{"input": "log_mel", "encoder_widths": [24, 48, 96], "shampoo_beta": 0.95, "one_sided": true, "gradient_centralization": true}
Rows from block 2 of the text decoder of a small audio captioner, named by matrix and row number. Rows with one number belong to one neuron. Each number is 128 + 32 x the weight over its row's rms, rounded and kept within 0 to 255. All counts start at 0. After the name is the row's rms in percent of the matrix's.
After each neuron's rows are labels from the 100 texts, of 14976, where the neuron reaches its largest size: "fires on" is the input token at the peak. Only what is clearly more common there than usual is listed. The data: single notes of musical instruments (NSynth). In brackets: how many of the 100.
# gate: MLP gate (decoder.blocks.2.mlp.gate.weight, 960x320), inputs 160-319
# fc1: MLP up (decoder.blocks.2.mlp.fc1.weight, 960x320), inputs 160-319
# fc2: MLP down (decoder.blocks.2.mlp.fc2.weight, 320x960, transposed), outputs 160-319

gate.671 109 [112  92  75 115 113 134 158 129 108 150 171 158 133 173 109 144 152 119 175 193 117 111 138 131  99  72 145 104 129 151  88 182 104 150  89 141 152  98  66 172 115 145 118 151 126 111  95 126 160 145 143 169 164 108 122 140 120 133 119 137 156 106 184  78 113 126  95  86  72  68 110 132 126 115  93 135 141 204  89  49 127 146  86 109  91 118  43 120 107  90 159 135 114 177 114 101 145 192 188 157 157 160 167 190  94 114 169  97  93 154 139  94  66  58 128 133 105 155 107 119 143 175  80 148  82 124 124  73  97 122 132 146 113  94 113 123  55 148 122 124 140 170 130 133 162 147 165 107 116 114 152  65 102 158  93 170 109 113 112 129]
fc1.671 103 [176 147 114  82 151  89 132 183 167 117 144 143 113 120 133 143 116  52 197 137 174 123 121 168 112 109 108 104 145 182 124 101 190 178 128 141 123 134 125  85 159 101 130 153 106 120 131 136 111 106 120 145 155 125  64 128 122 167 162 180 118 151 155 109 103 124 136 100 132  72 186 170 131 121 121 107 139 143  15  76 183 103 174 172  97  92 104 147 165 116 137 126 132 164 176  93 101 172 145 160 136 179 131 158 137 134 196 158 164 160 167 128 103 101 155 103 122 127 118 148 112 141 141 129  60 145 195 104 135 138 177 133 114 104 152  69 106  75 160 156 130 129 212 174 148 149 185 106  84 136 104 171 174 125  82 166 148  98 167 129]
fc2.671 102 [202  95 130 133 154 129  95 132  83  86 166 110 104  91 135 164 104  97 104 136 146 144 110 132 139 147  79 122 119 128  95 190 189 154 147 144  86 171 139 181  94 138 148 144  39 117 127 194 118 129 100 145 134  93 138 125 105 151 136  99  97 113 116  72 142  67 113 170 126 128 126 138 118 121  32 143 140 168 134 154  91  84  51 128 168 162  68 116 132 160 155 102  74 132 131 156 161 128 126 142  95 181 123  72 166 172 119 120  97 140 168 129 132 153 190 105 116 169 148  92 146 159 110  79 136 165 104 162 122 158 155 117  98 155 118  94 170 150 137  88 180 128 176 145 165 111  69 137 126  87 165 125 158 172  76 129 135  95 171  71]
fires on: "velocity" (76); "<end>" (21)

gate.425 111 [ 84 152  68  55 127 136 107 167 122  61 139 181 126 123 126 101  81  95 181 134 138 165 101 109 115  72 139 109 125 126 145 146 141 144 144 166 112 150 145 133 122 104 128 133 153 127  67 166 149 149 151 109 174  99 135  80  74 120 123 105 137 150 182  84 119  84 177 110 156 153 166 155  49 129 101 131 177 140  80 111  78 126  80 117  62 123 194 155  99 144 133 150 158 123 165 123 136 165 162 157  93 123 161 163 134  95 153 131 131 173 138 158  85 132 107 115 185 128 124  81 127 192 142 119 135 150 134 176  89 129 234 116 155 165  67  74 148 140 142 109 178 166 101 171 129 174 205  98 116  68  99 136 134 145  68 170 141 103 164 199]
fc1.425 104 [126 112 118 124 175 103 132 174  48 150 113  67 127 147 130  82 207 119 133 144 113 152 125 105 158 211 125 121 155 164 179  96 130 152  82 147 126 135 141 160 126 109 140 183 147 102 177 117  92  89  66 143 130 166 123 165 160 126 163 133  69 135 158 134 117 134  65 130 105  33 149  96 103 161 151 128 110 147 120 132 113 132 130 160 195 110 147 167 112 151 177 126 119 103 136 190 123 125 105  85 214 100  73 134 154 160 126 170 132 108 127 135 104 141 144 130 124  86  85 161  52 122 124 168 152  94 117 144 117 167 111 134 135 182 143 164  62  80 125 125  99 115 153 133 140  96 181 135 171 173 107 102 140 150 138  85 150  90  84 116]
fc2.425 100 [186 103 169  92 125 164  95 129 126 129 155 136 113 121 113 103  84  99 177 101 110 142 168 127 116 118 110  77  76  84 195  88  72  75  98  41 160 128 151 123 107  89 142 104  52 123 141 142 130 105 120 133 137 108 106 187 255 132 130 156 146 166 130 138 118  76 123 160 196 194 102 102 124  76 160 119 179 122 141 162 131  90 155  71 114 123 102 165 151 126 137 117 137 146 148  68  87 133 174 117 170 134 139  43  53 133 132 129  71 159 114 114 131 139 110 117 149 145  85 126 104 105 130  97  80 109  95 173 128 145 113 166 128 163  89  86 113 140 157 125 107 142 111 161 144 124 120 166 154 104 113 138 111  74 177 103 133 139  93 161]
fires on: "velocity" (100)

gate.494 095 [115 122 150 190 160  98 151 131 143  80 122 147 120 132 181 119 154 105 149 161 162 104 157 160 156 120  94 140  70  76 142 119 117 157  69 203 129 132  78 136 126  91 126 152 118 119  85 112 105  82 206 148 137 125 141 175 117 111 116 117 147 124 108 121 174 163 129  91 185  96 135 145 169 170 130 143 133 119 137 156 201 162 142 120 162 136 156 126 122  89 213  93 126  79 140 133 131 147 146 134 115 161 110 183  95 114 176 161 145 168 146 150 137 150  83 115 158 129  91  56 125 149 108 105 108 169  85 113 111 155 151 125 107 166  96 142 116 136 178  95 125 116 130 149 127 102 106 117 136 108 104 133 123 124 123 143 152 148 111 176]
fc1.494 102 [187 149 181 215 169  97 120 134  95 145 114 151 116 121 134 102 153  64  98 120 161 181 102 134 148 131 156 132  96 116 182 134 140 101 158  85  78 105 102 144 189 142 180 138 147 184 121 115 143 168 112 122 146 118  98 131 132 110 115 123  87 146 156 108 180 127  84 181 136 153 131 159 134  79 121 140 118  38 107  85 110  90 131  80  87 108 129 135 136 125 187  95  90 115 142 107 130 145 101 113 130 116 108 181  63 196 146 166 136 138 133 169 124 110 114 117 144  37  79  95 155 136 100 132 115 134  97  70  99  66  91  98 189 134 206  88 139  95 135 187 131  99 107 134 160 105 135  76 112 150 119 150 150 109 129 182 179 181  75 136]
fc2.494 098 [131 138 162 146  97 161 191 127 181 149 154 102 161 130 213 123 110 103 139 123 121 115 131 107 157 142  79 148 130 115 125 100  85 115 118 148 118 106 182  86 148 117 126 109 102 128 133 105 123 133 107 200 136 135 162 148 118 148 113 119 141 167  93 135 142 126 167 179 171 156 143 147  18 222 162 184 150 104 175 149 111 174 144  99  85  92 129 121 130 145  80 106 158 129 148  65 138 142  97 129 132 152 234 136 141 114  84 135 168  86  91  96 165 149 115  87 124 178 128 160 165 142 116 121  76 142 187 173 154 154 129 154 117  71 201 104 112 142 127  79 109 147  94 133 155 143 155 143 108  97   0 126 149 154  67  83 156 144 109 123]
fires on: "synthetic" (48); "#" (21)

gate.753 101 [ 81 136  93 214 150 140 138 106 160 142 132 134  95 154 166 168 111 151 124 128 129 190 153 119 125 141 165  75 108 103 139 133 185 148  81  94 162 132 136 141 101  92 124 100  68 130 169 147 112 138 164 173 112 152  95 138 126 149 140 154 116  97  93 165 190 115 143 123 202 132 120  93 147 115  90  72 110 178 144 185 102 153 103 104 132 142  70 138 139 152 119 179 163 101 150 148 128 106 112 159 140 145  97 138 134 167 111 139  97 133 131 104 171 133 160 120  95  38 185  72 137 137 108 132 152 138 139 129 135 134 229 114  98 118  96 154 126 117 116 138 149  98 158 114 188  82 112 109 100  58 129 121 118 186 127 130 133 128  66 149]
fc1.753 106 [135 143 108 142 132 129 147 126 168 104 150  95 145 168  88 161 102 109 125 190 161 129 122  91 153 123  69 192 146 133 138 143  93  81 162 169 150 179 161 126 128 171 103  64 160 127 145 150 186  92 149 126 120 146 156 159 123 117 107 134 156 129 134  63  65 143  85 100 102  71 141 168 129  91 169 125 144 109 105 120 137 145 129 100 140  73 148  70 176 164 178 109 123 135  23  65 127 170 163  93 145 191 130  76 184  74 119 113 130 184 186 109  71 108 194 138 164 150 114  78 141 183 146 156 100 134 150  97 117  86 136 123 176 132 123  90 166 152 212 122 104 129  98  79 131 148 104  88 131 109 152 118 140 116 182  87 119 101 125 133]
fc2.753 102 [143 110 125 138  89 138 115 159 183 115 156 116 128 122 187 115 139  76 137 100 110 132  89 203 163 154 144 168  96 142 116 139 165 141 104 125 150 145 144 106 111 134 125 156  90 125 177  99 153 178 147 134 137  64 148 132 153 151 107 129  83 138 127 127  92 161  92 153 158  81 122 112 169  95  96 178  77 138 176 136 120 151  87 104 123 138 125 135 137 146 117 123 166 100  56  84 122  69  85 100 160 119 135  68 161 175 125 128 119 132 105  92 168 137 153 105 154  91 137 116 119 111  78  93 125 164 134 124 139  76 138 132 107 124 111 154 146 145  56 102  77  87 105 125 155 131 124 131 141 160 144 124 182  58 129 131 128 173  68 102]
fires on: "acoustic" (100)

gate.601 096 [100 160 180 115  87  76 131  88 123 113 126 132 161 191  70 149 109 194 105 150 122 133 127  71 207 176 184 115 213 134 131 182 125 116 128  91 160 107 149  88  97 134 183 111 151 174 100 143  73 169 183 155 175  92 105 144 148 128 119 137 176 141  96 124  89 127  94 162 105 132 123 132 112 158 171 119  92 152  85 130 149 161 164 149 140 103 114 132 160 141 149 107 173 120 132 131 134  80  77  94 179 129  96 142 148  92  79 146  56 103 116 141 100 121 141 135 160 152 153  82 138 106 164 146 142 192 161 198 196  89 182 160 169  91 102 109  67 131 136 105 145 131 144 104 103 104  72 114 112 116 114 123  77 143 117  70 110 140 129 132]
fc1.601 091 [153  68  96 155 127  94 111 183 135 235 106 116  73 128 142 158  90  41  64 110 153 132 122 132 156 137  94 159 144 117 148 120 133 108 115 111 123  92 154 149 138 165 163 155  93 144 127 131 132 147 130 127 120 112 145 133 147  90  83 102 167 129 146  80 123 124 126 133 190  43 147 118  78 119 178 116 144 214 104 156 109 113 156 141 149 158 116 106 129 140 159 126 116 170 124 149 144 119 158 102 115 128 144  67 143 129 159 132 120 138 142 131  89 117 173 180 132  97 168 158 155 113  59 143 214 174  81 111 120 201 137 116 127  94 149 173 154 107 148 123  89 100 128  90 129  88 141 127 211 123 136 161 105 126  77 201 136 181 101 138]
fc2.601 097 [143 104 167 129  74 153 100 136 133 129 145 106  97 141 112 160 154 138 166  72 129 115 165  90 172 102 177 129 193 165  82  79 152 185 115 106 116 134  85 125  60 115 159 140 108 147  84 122 139 121 151 169 166 182 119  99 100 172 109 143 149  78 131 100 113 113 122 119 149 132 126 156 145 213 130 143 132  77  64  35 100 107 151 122 124  87  71 141 166 156 142 131  84  99 167  96 115 184 103 123  79 155 190 113 150  92 154 130 111 142 110 103 128 158  86 185  66 157 187 126  19 152 132 177 202 141 104 153 118 163 143 179 123 128  83 133 142 120 109 158 155 115 149  94 120  94 146 143 176  96 221 177 141 101 115 139 141  94 227 151]
fires on: "<end>" (88)

gate.2 105 [ 48 149 119  93 119 134 198 142 104 188 103 115 141 173 142 145 136 149 117 184 188 140 138 116 133  76 114 111 113 120 230 113  83 144 168 130 156 148 141 127  99 119 189  98 133 112  86 102 136 128 114 155 168  88 113 135 133 154 153 166 100 103 194 140 198 186 175 187 131 141 106 117 136 157 180 140 141 136 174 142 125 120 137 140 108 113 145  76 144  92 127  94 102 101 140  63 140 143  75 151 124 191 119 113 166  99 165 174 165 115 145 184 130  99 118 159 174 152 100 186 172 113 124 172 124 101 154  65 113 114 105  99 185 155 155 104 153 161  96 104 196 164 157 158 126 191 163 171 147 121 152 177 123 140 130 122 160 163 125 113]
fc1.2 096 [128  86  96  93 131 162 120  91 119 139  69  95 121 126 108 148 139 104 115 167 131 158 148 111 186  64 123 117 109 118 163 118 148 154 159  89  65 122 170 160 121 129 199 113 128 111 169 130 114 141  91 119 165  64 178 122 141  97 140 181 161 102 200 137 128  98 143 160 127  76  85 142 111 125 169 109 127 107 157 155 143 147  72 141 161 130 140  52 134 132 135 109  81 129 101  83 192 132  49 126  97 126 164 106 115 151 147 164 130  91  87 157 115 131 105 141 153 178 154 146 133 101 130 149 157 109 115  81 146 150  81 129 137 170  89 144  82 138 127 104  97 140 128 148 153 126  82 118 144 125 128 175 175 148 101 134 151 111 174  99]
fc2.2 103 [154 116 108 131  99 115 103 126 115 125  85 142 117 140 120 150  96 102 111 154  65 112 137 152  59 130 114 119 110 146 108 138 204  89 106 140 128 111 127 179 164 126 175 146  77 160 143 106  94  65 163 173 116 156 194 107 154 160 131  93 171  95 173 128  75 129 174  95 140 106 148 174 105 157 119 113 150 155 111 117  51 119  98 115 117 133  84 102 150 112 131 157 123 141 108 138 191  75  81  91  45 128 123 190 176 109  65  76 156 132 117 126 147 112 166  38 146 166 104 143 142 137 107 103 168 134 116  86 119  60 152  78 134  98 202  93 150 172 177 120 158 132  67 144 118 159 120 119 100  64 121 103 152 120 136 103 143 112 186 127]
fires on: "acoustic" (42); "synth" (9)

gate.195 098 [ 41 137 186 136 119 132 196 118  87 156 121 140 140 131 111  84 181 178 150  69 130 115 160  68 127 114  64 124  89  88 156 112 150 139 186 133 163 135  81 134  98  84 119 172  82 128  99 123 143 131 144 149 146 132 144 104 186 146 161  93 120 225 123 116 152 147 140  92 129 128 135  94 167 191  58  98 147 133 136 153  93 148  57  44  58  79  42  99 134 101  67 111  84 151 146  71  78 121 140 120 167 141 124 148 130 105 143 129 115 135 160 123 104 140 104 150  87 106 175 155  98  81  87  84 162 183 119 106 101 113 128 124 137 136 147 132  94  79 122 103 129 116 142 117 112 117 137  82 159 123 161 178 118 144 145 154 115 187  59 172]
fc1.195 093 [127 138 146 140 137  82  75  50 124 122 184 171  58 148 124  93 110 120 118 175 140  80 151 130 120 126 155 131 138 132 142  82 122 108 154  99 102  89  83 145 126 116 139 112  69 121 189 155 127 170  97 170 160  93 116 149 158 129 148 102 100 134 176 154  97 144 159 129 125 155 153 128 143 112 158 105 161 134 103 135 107 136 206 131  73 115 137 187 142  71 122 143  82 145  88  90  74 137 138  97  81 120 132 110 113 129 168 112  33  93 151 196 151 139  68 202 125 135 181  64 107 130 100  57 165 141 174 118 110 122  96  91  74  83 105 165 145 137 121 174 122 133 165 172 137 134 151 109 150 148 165 148  84 136 165 142 116 118 153 173]
fc2.195 099 [107 118 125 112 122 126 107 155  90 118 130 100  96 115 143 147 108  84 153  84 179 147 113  76 147 120 156 145 146 161 100 134 158  57 124 132 151 130 128 140 151 106 169 157 139 144  88 129 134 111 119 110 107 148 129 177  92 112 125 138 131 148 160 141 126 139 137 146  83 131  99 140 173 117 134 120 176 129 107 158 160 115 131 120 114 164 144 194 168 109 110  96 186 167 138 104 144 152 160 168 132 121 102 184 136 139 118 104  38  98  29 125  96 148 104 117 107 147  89 148 109 199 132 124 114 117 202 153 158 149  65 149 130 147 149 122 119 156 198 163 164 129 107 116 125 115 100 178 113 141  80 109 135 135 117 194  93 120 170  85]
fires on: "acoustic" (52); "electronic" (48)

gate.732 099 [120 105  86 164 136 137 101 181 106 162 132  88 138 141 124 117 118 140 172 149 138 139  75 140 157  97 124 139 123 134 133 107  60 152 107 114  85 195  99 103 137 168 114 165  88  99 142 112  92 163 105  99 166 115  83  99 104 137 155 123 102 142 140 228  79 150 136  79 112 125 153  64 127 125 131 143 157 201 150 102 149 146 130  91 117 119 121  85  83 123 128 110 158  96 162 137 138  94 123 134 102 115 146 151 125 175 146 101  88 113 109 113 115 125 156 113 157 122 102 152 102  94 129 153 136 152 118 109 187 229 100  90 151 122  91  83 106 119 155  86 131 119 150 132 142 190 101 131  85  90  61 148 132  94 104 123  93  45 136 107]
fc1.732 094 [143 140 120 116 166 189  91 122 149 134  93 191 130 122 138 151  94 171  55 139 113 146 127 163  79  92 171 126  98  47  90 207 133 180 152 119 150  83 134 122 129 108  92  81 141 162 123  93 140 145 137 121  61 105 112 121 128 142  97  54 131 103 135 152 180  65  98 134 179  86 139 123 153 136  73  84 113 140 113 151 186 100 133  67 139  90 124 166 108 137 111  71 118 152 117  68 172 127 139  81 141 151 129 100 158 166 105 139 119 153 171  58 113 185  80  99 105  96 166  82 173 156 157 123 131 126 100 122 115 138 151 109 121  91 140 133 137 109 169 171 126 112 183  89 167  56 108 140  97 169 142 131  89 114 109 116 181 149 167 107]
fc2.732 101 [115 121 105  96 104 125 111 161 115 114 129 119  98 198 145 128 179 110  75 154  77 100 115 158  82 127 117 151 121 160  63 151  79 167 117 122 177 162 124 132 124 122 144 106  84 127  77 111 136 177 104 142 158 106 177  93 224 102 149 168 174 101 150 124 132 107  99 125 102 121 154  90  66 212 139 144 177 113 106 121  82 102 141 136 167 183 114 126 144  94 140 132 135 150 122 113 127 134  77 193 150 136 158 154 145 174 158  76  43 133 153  92 148 119 123 127 136  93 153 151 131  89 150  57  89 113 110 153 125 130 186 122  77 150 119 127 153 136 163 137 118 116 116 131 161 111 140 110 117 165 156 102 133 140 113 112 131 117 155 147]
fires on: "acoustic" (100)

gate.681 108 [118 117  86 119 116  70 160  94 122 156 106  53  71  86 126  92 143 149 127 123 144 145 133 170 104  94 108  84 154 156 125 182  41  76 114 163 113 133 203 101 128 108 176 133 146 122  88 136 157  79 123 121 158 111 123 100 104 105 136  67 128 154 129 127 135  96 128  84 145  93 107 155  98 142 168  92 110  98 123 113 109  77 110  94 152 127 133 142 181 136 127  74 191  92 175 205 101 180  89 149 156 122 136 129  71 100 126 175 102  91 137 159  75 131 121 166 119 120 167 170 160 153 174 161 127 125 120 121 142 114 119 145 144 125 139 126 103 194 183 111 102 103 101 103 119 176 117 123 158 110 122  84 125 109 148 104 140 154 124 143]
fc1.681 106 [119 127 150 167 150 180 190 179 137 108 148 182 131 195 175 145 118  90 134 104 124 122 153 179 212  78  82 203 120 134 109 158  90 141 177 109 162  47  68 155 134 156 132 108 115 126 111 101 141 179 107 124 111 129 122 141 140 155 117 135 137  93 142 107 176 150  98 136 110 156 196 174 160  62  50  78 130 143 143 125  84 123 188 137 113  80 155 135  82 146 122 166 122 119 113  83 106  94 129 144 131  91  48 129 128  72 140  46 150 163 177 151 117 146 159 107 149 160 100 134 155 136  99  85 101 165 135 106 147 116 125 146  90 111 126 148  80 172  80 179 159 124 128 163  81  47 133 128 185  99 137 121 134  95  76 180  54 111  93 120]
fc2.681 105 [114 104 108 119 150 140 185 109 100  95 125 125 162 118 141 129 125  77 107  88  72 127 143 170 141  98  95  97 112 106 140 118 122 134  66 127 107 101  74 178 132 168 192  68  84 123  88  62  67  97 140 158 191  96 146  88 135 179 130 106 132 160 111 189 119 102  86 105 122  90 187 195 150 154 163 129 117 120 126 137 106 123 101 110 165  79 119 115 205 163 149 134  96 158 139  91  95  86 101  83 188 123  57 164 137  96 167 108 152 121 187 155 148 101  93 125 180 168 115 110  79 142 138 177 150  75 142 122 154 156 147 128 136 122 133 133 129  82 146 176 170 124 100 108 131 171  87  82 130 163 137 153 122 189  66 140 143 122 131 157]
fires on: "velocity" (69); "a" (30)

gate.698 108 [147 140 102 149 102 123 120 144 138 115 116  93 126 112 115 102 111 160 124  82 156 139 131 109  79 169 127  99  72 109 157 122 140 137  91 152 122  99 105 109  90 122 109 119 119 138 136 177 135  59 107  94 107 133  84 177 129 120 111 134 144 125 151 110  93 168 106 115 160  46 119 150 109  94 106  98  90 103  77 116 167 147  84 115 145  90 144 160 118 125  84 113 150 114 128 115 118 119 134 139 139  62 206  90 129 159 124  55 165 101  83 123  96 142 145 130 114 123 137 162 171  79 114 126  75 166  35 156 131  76 167  99 185 114 159 121 160 101 141 166  69 155 117 110  80 175 156 130  78 151 179  50 179 137 101  80  88  88 111 164]
fc1.698 104 [ 90 127 125 112 132 112 132 101 150 100 114 117  73 154 148 157 154 148 128 160 158 166  77 145 151 132 113 148 119 143 154  89 109 125 168  90 102 167 142  94 169 166 116 145 113 135 111 109  94 133 169 145 180 148 102 171 135  81  83 116 165  95 180 122 128 109 130 104  66  90 174 113  81 123  96 195 140 119  81 124 125 166  93 154  95 173  84 114  63 184 120 185 117 111 114 116  58 176  79 153 167 118 133 186  68  84  68 156 174 129 128  95 138 101 111 155 116  91 126 157  92 151 114 127 117 178 162  97 130  88 105 144 101 105 108 130  96 177  98 160 186 133 131 138 170 131  79 110 135 131 153 116 124 123  99 146 115 145  94 132]
fc2.698 099 [112 117 137 103  15 148 139 110 109 100  86 112 122  93 103 168 139 121  66  70  67 177 107 161 140 121 174 162 180 169 121 144 106 104 135 121 135 128 107  91  97 139 167 119  87 116 110 195 122 124 144 164 167 131 208 181 191 127 102 117 114 144 119 125 102 113 147 109 113 158  83 143 144 255 114 167  99 127 129  94 120 159 132 111 112 145 106 140  92 121 124 202 129 195  90 117 102 200  86 135 106 145 108 116 154 127 154 114 143 132 241 113  97 122  99  83 101 169 129 115 166 126  85 136 130 117 121 110  95 150  91 184 169 132 115  99 140 194 117 161 154  97 164  83 138 112 158  80  98 203 146 142 142 141  81 139 117 127 150 120]
fires on: "synthetic" (100)

gate.591 101 [ 96  95 119  91 152 161 122 131 156 109 144 134 143 146 115 113 148 147 139 116 102 118 128 110  94 149 127 127 112  81 143 106 134  45 136 145 109  92 152  76 134  56 119 211 128 149 165 129  83 155 155  85 131 112 136  86  84 127 153 146  35  70 113 117 102 150  20 186 137 123  77 158 122 141 118 154 117 180 163 101 114 130 112 122 144 164 136 168 121 163  64 123  97 149 113 144  93 187 164 158 143 145 106  61 105 111  72  75 153 109 110 105 123 108 117 114 125 148  99 126  87 113 149 183 192 131 125 137 147 140 152 158 150 166 166 170 140 146 125 166 122 112 174 145 157  88 140 175 143  92 138 104 152 101 154 102 114  90  82  78]
fc1.591 099 [151 170  87 143  74 101 181 137  89 141 189 107  73  99 117 115  88 141  87 116 119 147 132 122 175  93 127 121 158  63  28 129 131 216 125  82 165  89 152  88 136 182 125  71 121 131 112  70 143 155 135 127 197  90 125 178 118 151  62 151 163 199 140 178 137 102 166 177  87 151 152 110 101 123 121 120 107 124 101 125  78  87 144  91 135 114 165 121  87 119 134 184 179 129 140  82 131 123 137 119 135 130 147 147 107 126 123 168  91 115 131 108 146 159 138 110 169  78 100 150 129  91 119 156  99 139 136  75 152  84 117 115  68 152  81 100 102 146  94  41 173 120  62 120 120 148 158 137 114 117 164 152 150 122  98 133 125 194 128 119]
fc2.591 107 [153 134 108 116 150 117 124 140 169 113 122  92 117 127 117 136 143 149 157 132 138 114 102 108 111 155 101 118 144 116 157 134 160 118 145 131  99 128 113 165 120 167  28 130 143 136 162 173  84 133 121  95 123  96 121 110 206 122 125  85 142 110 108  94 176  84 166 110 196 208 147 106 109  88 136 125 121 161  93 103 185 124  79 194 152 113  89  74  79  87 141 134 154 102 126 129 111 133 118 138 125 118 118 117 116  99 115 129 160 110 127 143  88  87 127 174 141  89 147 113 227 185 126 116 114 164 139 154 121  56 131  80 140 126 122 129  99 138 206 140 126 112 117 154 134 108 108 164 134 176 120 140 142 111 120 133 111  98 159 156]
fires on: "acoustic" (100)

gate.369 104 [157 154 133 186 125 149 152 105 131 120 134 157 159  43 115 183  63 125 166 132 161 121  83 175 103 131  53 108 168  93 123 103 121  88  83 132 140 118 108 178 158 114 134 166  48 123 106 106 199  94 123 108 105 105 143  98 100 138 167 130 166 199 105 109 127 144 118 129 155 112 118 182 182 127 140  74 119 127 136 144 141 111 139 108 133 110 142  46 158  87 111  90  96  60 165  92 131  87 180  98 115 126 152 158 197  84 126 119 133 110 113 112 171 116  80 101 107 175 126 131 138 136 110  83 148 101 130 134 152 162 111 181 185 151 107 149 121  90 152 138 104 128 184 200  94 149 108 105 150 129 143 118  92 144 149  84 119 131 131  93]
fc1.369 102 [160 199 121 165 104 135 148  91 156 114 133 162 126 161 122  96 157  83 151 111 104  77 192 142  97  67  84 127 158 151  86 170 138 178  81 178 122 141 199  54 179 148 124 104  53 174 126 157 168  92 165 104 127  89 178 149  87  62 151 116 188 108 176 117 184 109 133 142 153 157 105  82 109 166 127 140  86 112 162 140  70 100 119 117 110  65 137 167 106 113 100 147 161  79 174  96 112 133  99 101 116 155 152  81  91 122 163  62  90 101 145  84 164 109 154 152  64 168 147 138 113 168 132 161  61 125 130 142 127 177  85 111 136 112 135 201 104 156 156 101 100 183 156 117 157 134 166 149  86 115 135 124 118 161 154  74 127 118 212 142]
fc2.369 098 [107 102 121 159 186 184  85 134  90 118 138 130 132 176  74 145 162 133 118 136 142 153 124 139 121 190 147 118 141 143 158 131 151 122 144 174 166  85  94 130 112 126  93  82 115 115 112 124 104  89 142 123 128 199 109 130 172 145 111 103  61  92 148 135 128 145 107  78  42 142  84 118 115 226 121 108 139  55 170 165 144 107 138 134  93 143 116 101 147 167 123 114 101 153  94 184 125 145  86 154 150 148 129 181  62 132 147 218 131 142 171 173  87 115 123 177 139  93 122  88 151 155  97 148 197 123 145  85 115 176 123  92 169 126 135  67 102 102 121 113 178 149  91 129 111 108 121 155 121 135 121 115 148 188 153 167  54 141 122  86]
fires on: "<end>" (21); "synthetic" (11)

gate.49 100 [115 176 172 131 119 117 142 128 177 117  49 125 214 138 138 122 121 146 103 117  83 139 117 134 155  63 159 170 114 129 141 147 157  67  92 148 155 125 148 109 140  58 167 148 192 114 132  96 155 138 199 148 144 137 123 148 138 130  77 159 106 103 113 117 129 110 110 122  91 111 143 147 123  77 133 184 124 161 148  63 129 129 144  79 126 183 141 134 130  74 116 103 169 122 140 185 133 159 105 124 180  93  66 108 136 106 123 234  38 139 131 139 136 162 114  89 120 116 167 184 102  81 127 170 182 113  59 161 157 107 121 149 132 150 147 133 102 141 137 127 190 159 123 121 122 129 181 121 105  93 129 105 108 157  44 141  99 118 128 145]
fc1.49 096 [ 76 178 167 118 154 130 158 107 122 114 134 115 112 122  96 122 126 127  93 131 170 103 177  89 134 136 166 131  88 167 150 121 180 116 177 101 136 148 129 139 115 149 109 106 213 101 164 188  70 180 116 149 111 172 144 162 173 159  61 228  78 132 133  49 190 151 146 141  89 170  87 148  80 123 172 138 121 123 145  83 105 130 154 139 148 185  96 154  75 142 109  99 162 122  94 137 123 111 136  93 137 128 162 130 151 119  92 143 137 127 133 127  71 161 112  87 180 131 168 153 100  71 124  75 147 114 145 126 186 157 122 160 134  92 105 156 209 151 124 141 120 124 196 139  53  98 163 101  77  96 146  82  81 103 102  61 109  71  67 111]
fc2.49 091 [102 103 134 104 120 107 122 152  76 127 109  65 138 146 154 122 137 136 181 149 137  73 144 127 129 160 115 139 103 115 163 164 122 138 119 150 167 146 123  88 182 107 137 140  96  99  93  88  92 132 143 118 109 128  66 162 129  79 107 107 131 134  98 177  61 122  40 121  61 147 119 169  74 116  92 178 124 136  99  83 116 152  98 122 150  96 133  90  99 135 121 149 126 143 117  83 126 126 154 157  46 114  80 121 104 131 145 123 111 109 125 133 150 120 153 133 101  82 164  77 156  71  95  99 154 103 195 166 123 129 175 183 160 171 174 165 159 135 182 134 137 128  77 150 144 118 152 140 182  74  55 153 118 142 146  85  70  98  53 125]
fires on: "velocity" (52); "<end>" (38)

gate.545 107 [165  83  90 138 202 128  99 174 138  65 105  99 150 127  90 105 152 143 100 159 191 151 173 157 127 136 143 133 119  52 128 168  63 138 111 140 172  82 152 120 107 109 110 207 172  41 162 164 130 152 146 137 138 152 172 136  53 120 188 101 178 149 140 155 146  97 154 147 124 153 133 163 116 104 143 141  98 168 107 125 155 125 160  87 160 117 108 145 163 104 137  77 152 135 157  95 145 165 107  36 170 201 161 123  82 154 109 150 136 126 102 115  98 136  85 159 126 127 169 170 155 202 183 144 133 126 142 160  98 145  91  94 125 134 123 141  88 153 140 177 120  91 119 155  65 121  96  98  94 110 136  92 131 123 161 179 147  97 122 127]
fc1.545 104 [ 99 112 124 136 141 135 113 125 121 100  57 146  60 125 109  87 134 111 103  80 114 160 138  95 151 126 190 145 117 102 176 136 122 103 134 141 123 178 130 113 125 109 150  79 153 138 105 106  81 162 143 150 133  96 173 161 133 195 205  79 133 122 118 110 159 113 105 100  82 134 108 142 155 157 182 152 108  93 116 145 201  79 121 156  97 120 138 161 134  91 156 131 136 124  93  76 114 156 122 176 197 193 145 108  86 140 127 157  89 151 109 135  65 112 105 142  94 148  84 192  97  81  75 127 144  95  94 133 128 154  96 102 102 101 157 129 152  99 111 164 174 126 135 166 107 117 180 129 100 169 102 146 122 125 113 131 106 111 113 168]
fc2.545 103 [122 142 129  89 108 123 120 137 161 154 200 193  95  95 152 145 139 144 181 183 162 122 141 127 118 143  51 171 116  84 146  72 120  82 144 105 139 116  88 111 102 134 127 149 181 122 128  91 152  86 102 117 132 177 123 122 112 171 141 171 117 132 103 110 135 117 137 130 152 101 195  62 133 114 133 116 132  99 189 167 123 129 155 113 149 103 176  97 125 119 195 178 122 143 170 111 160 125 127 139 170 120 214  83 129 201  61 113 111 154 143 124  89 100  97 133 189  75 115  99 110  96 163 132 128 130 161 172 132 154 124  80 136  85 142 120 150  89 132  92 169 125  73  96 170 157  89 136 147 137 131 115 131 121 114 120 142 152 103 137]
fires on: "synthetic" (93)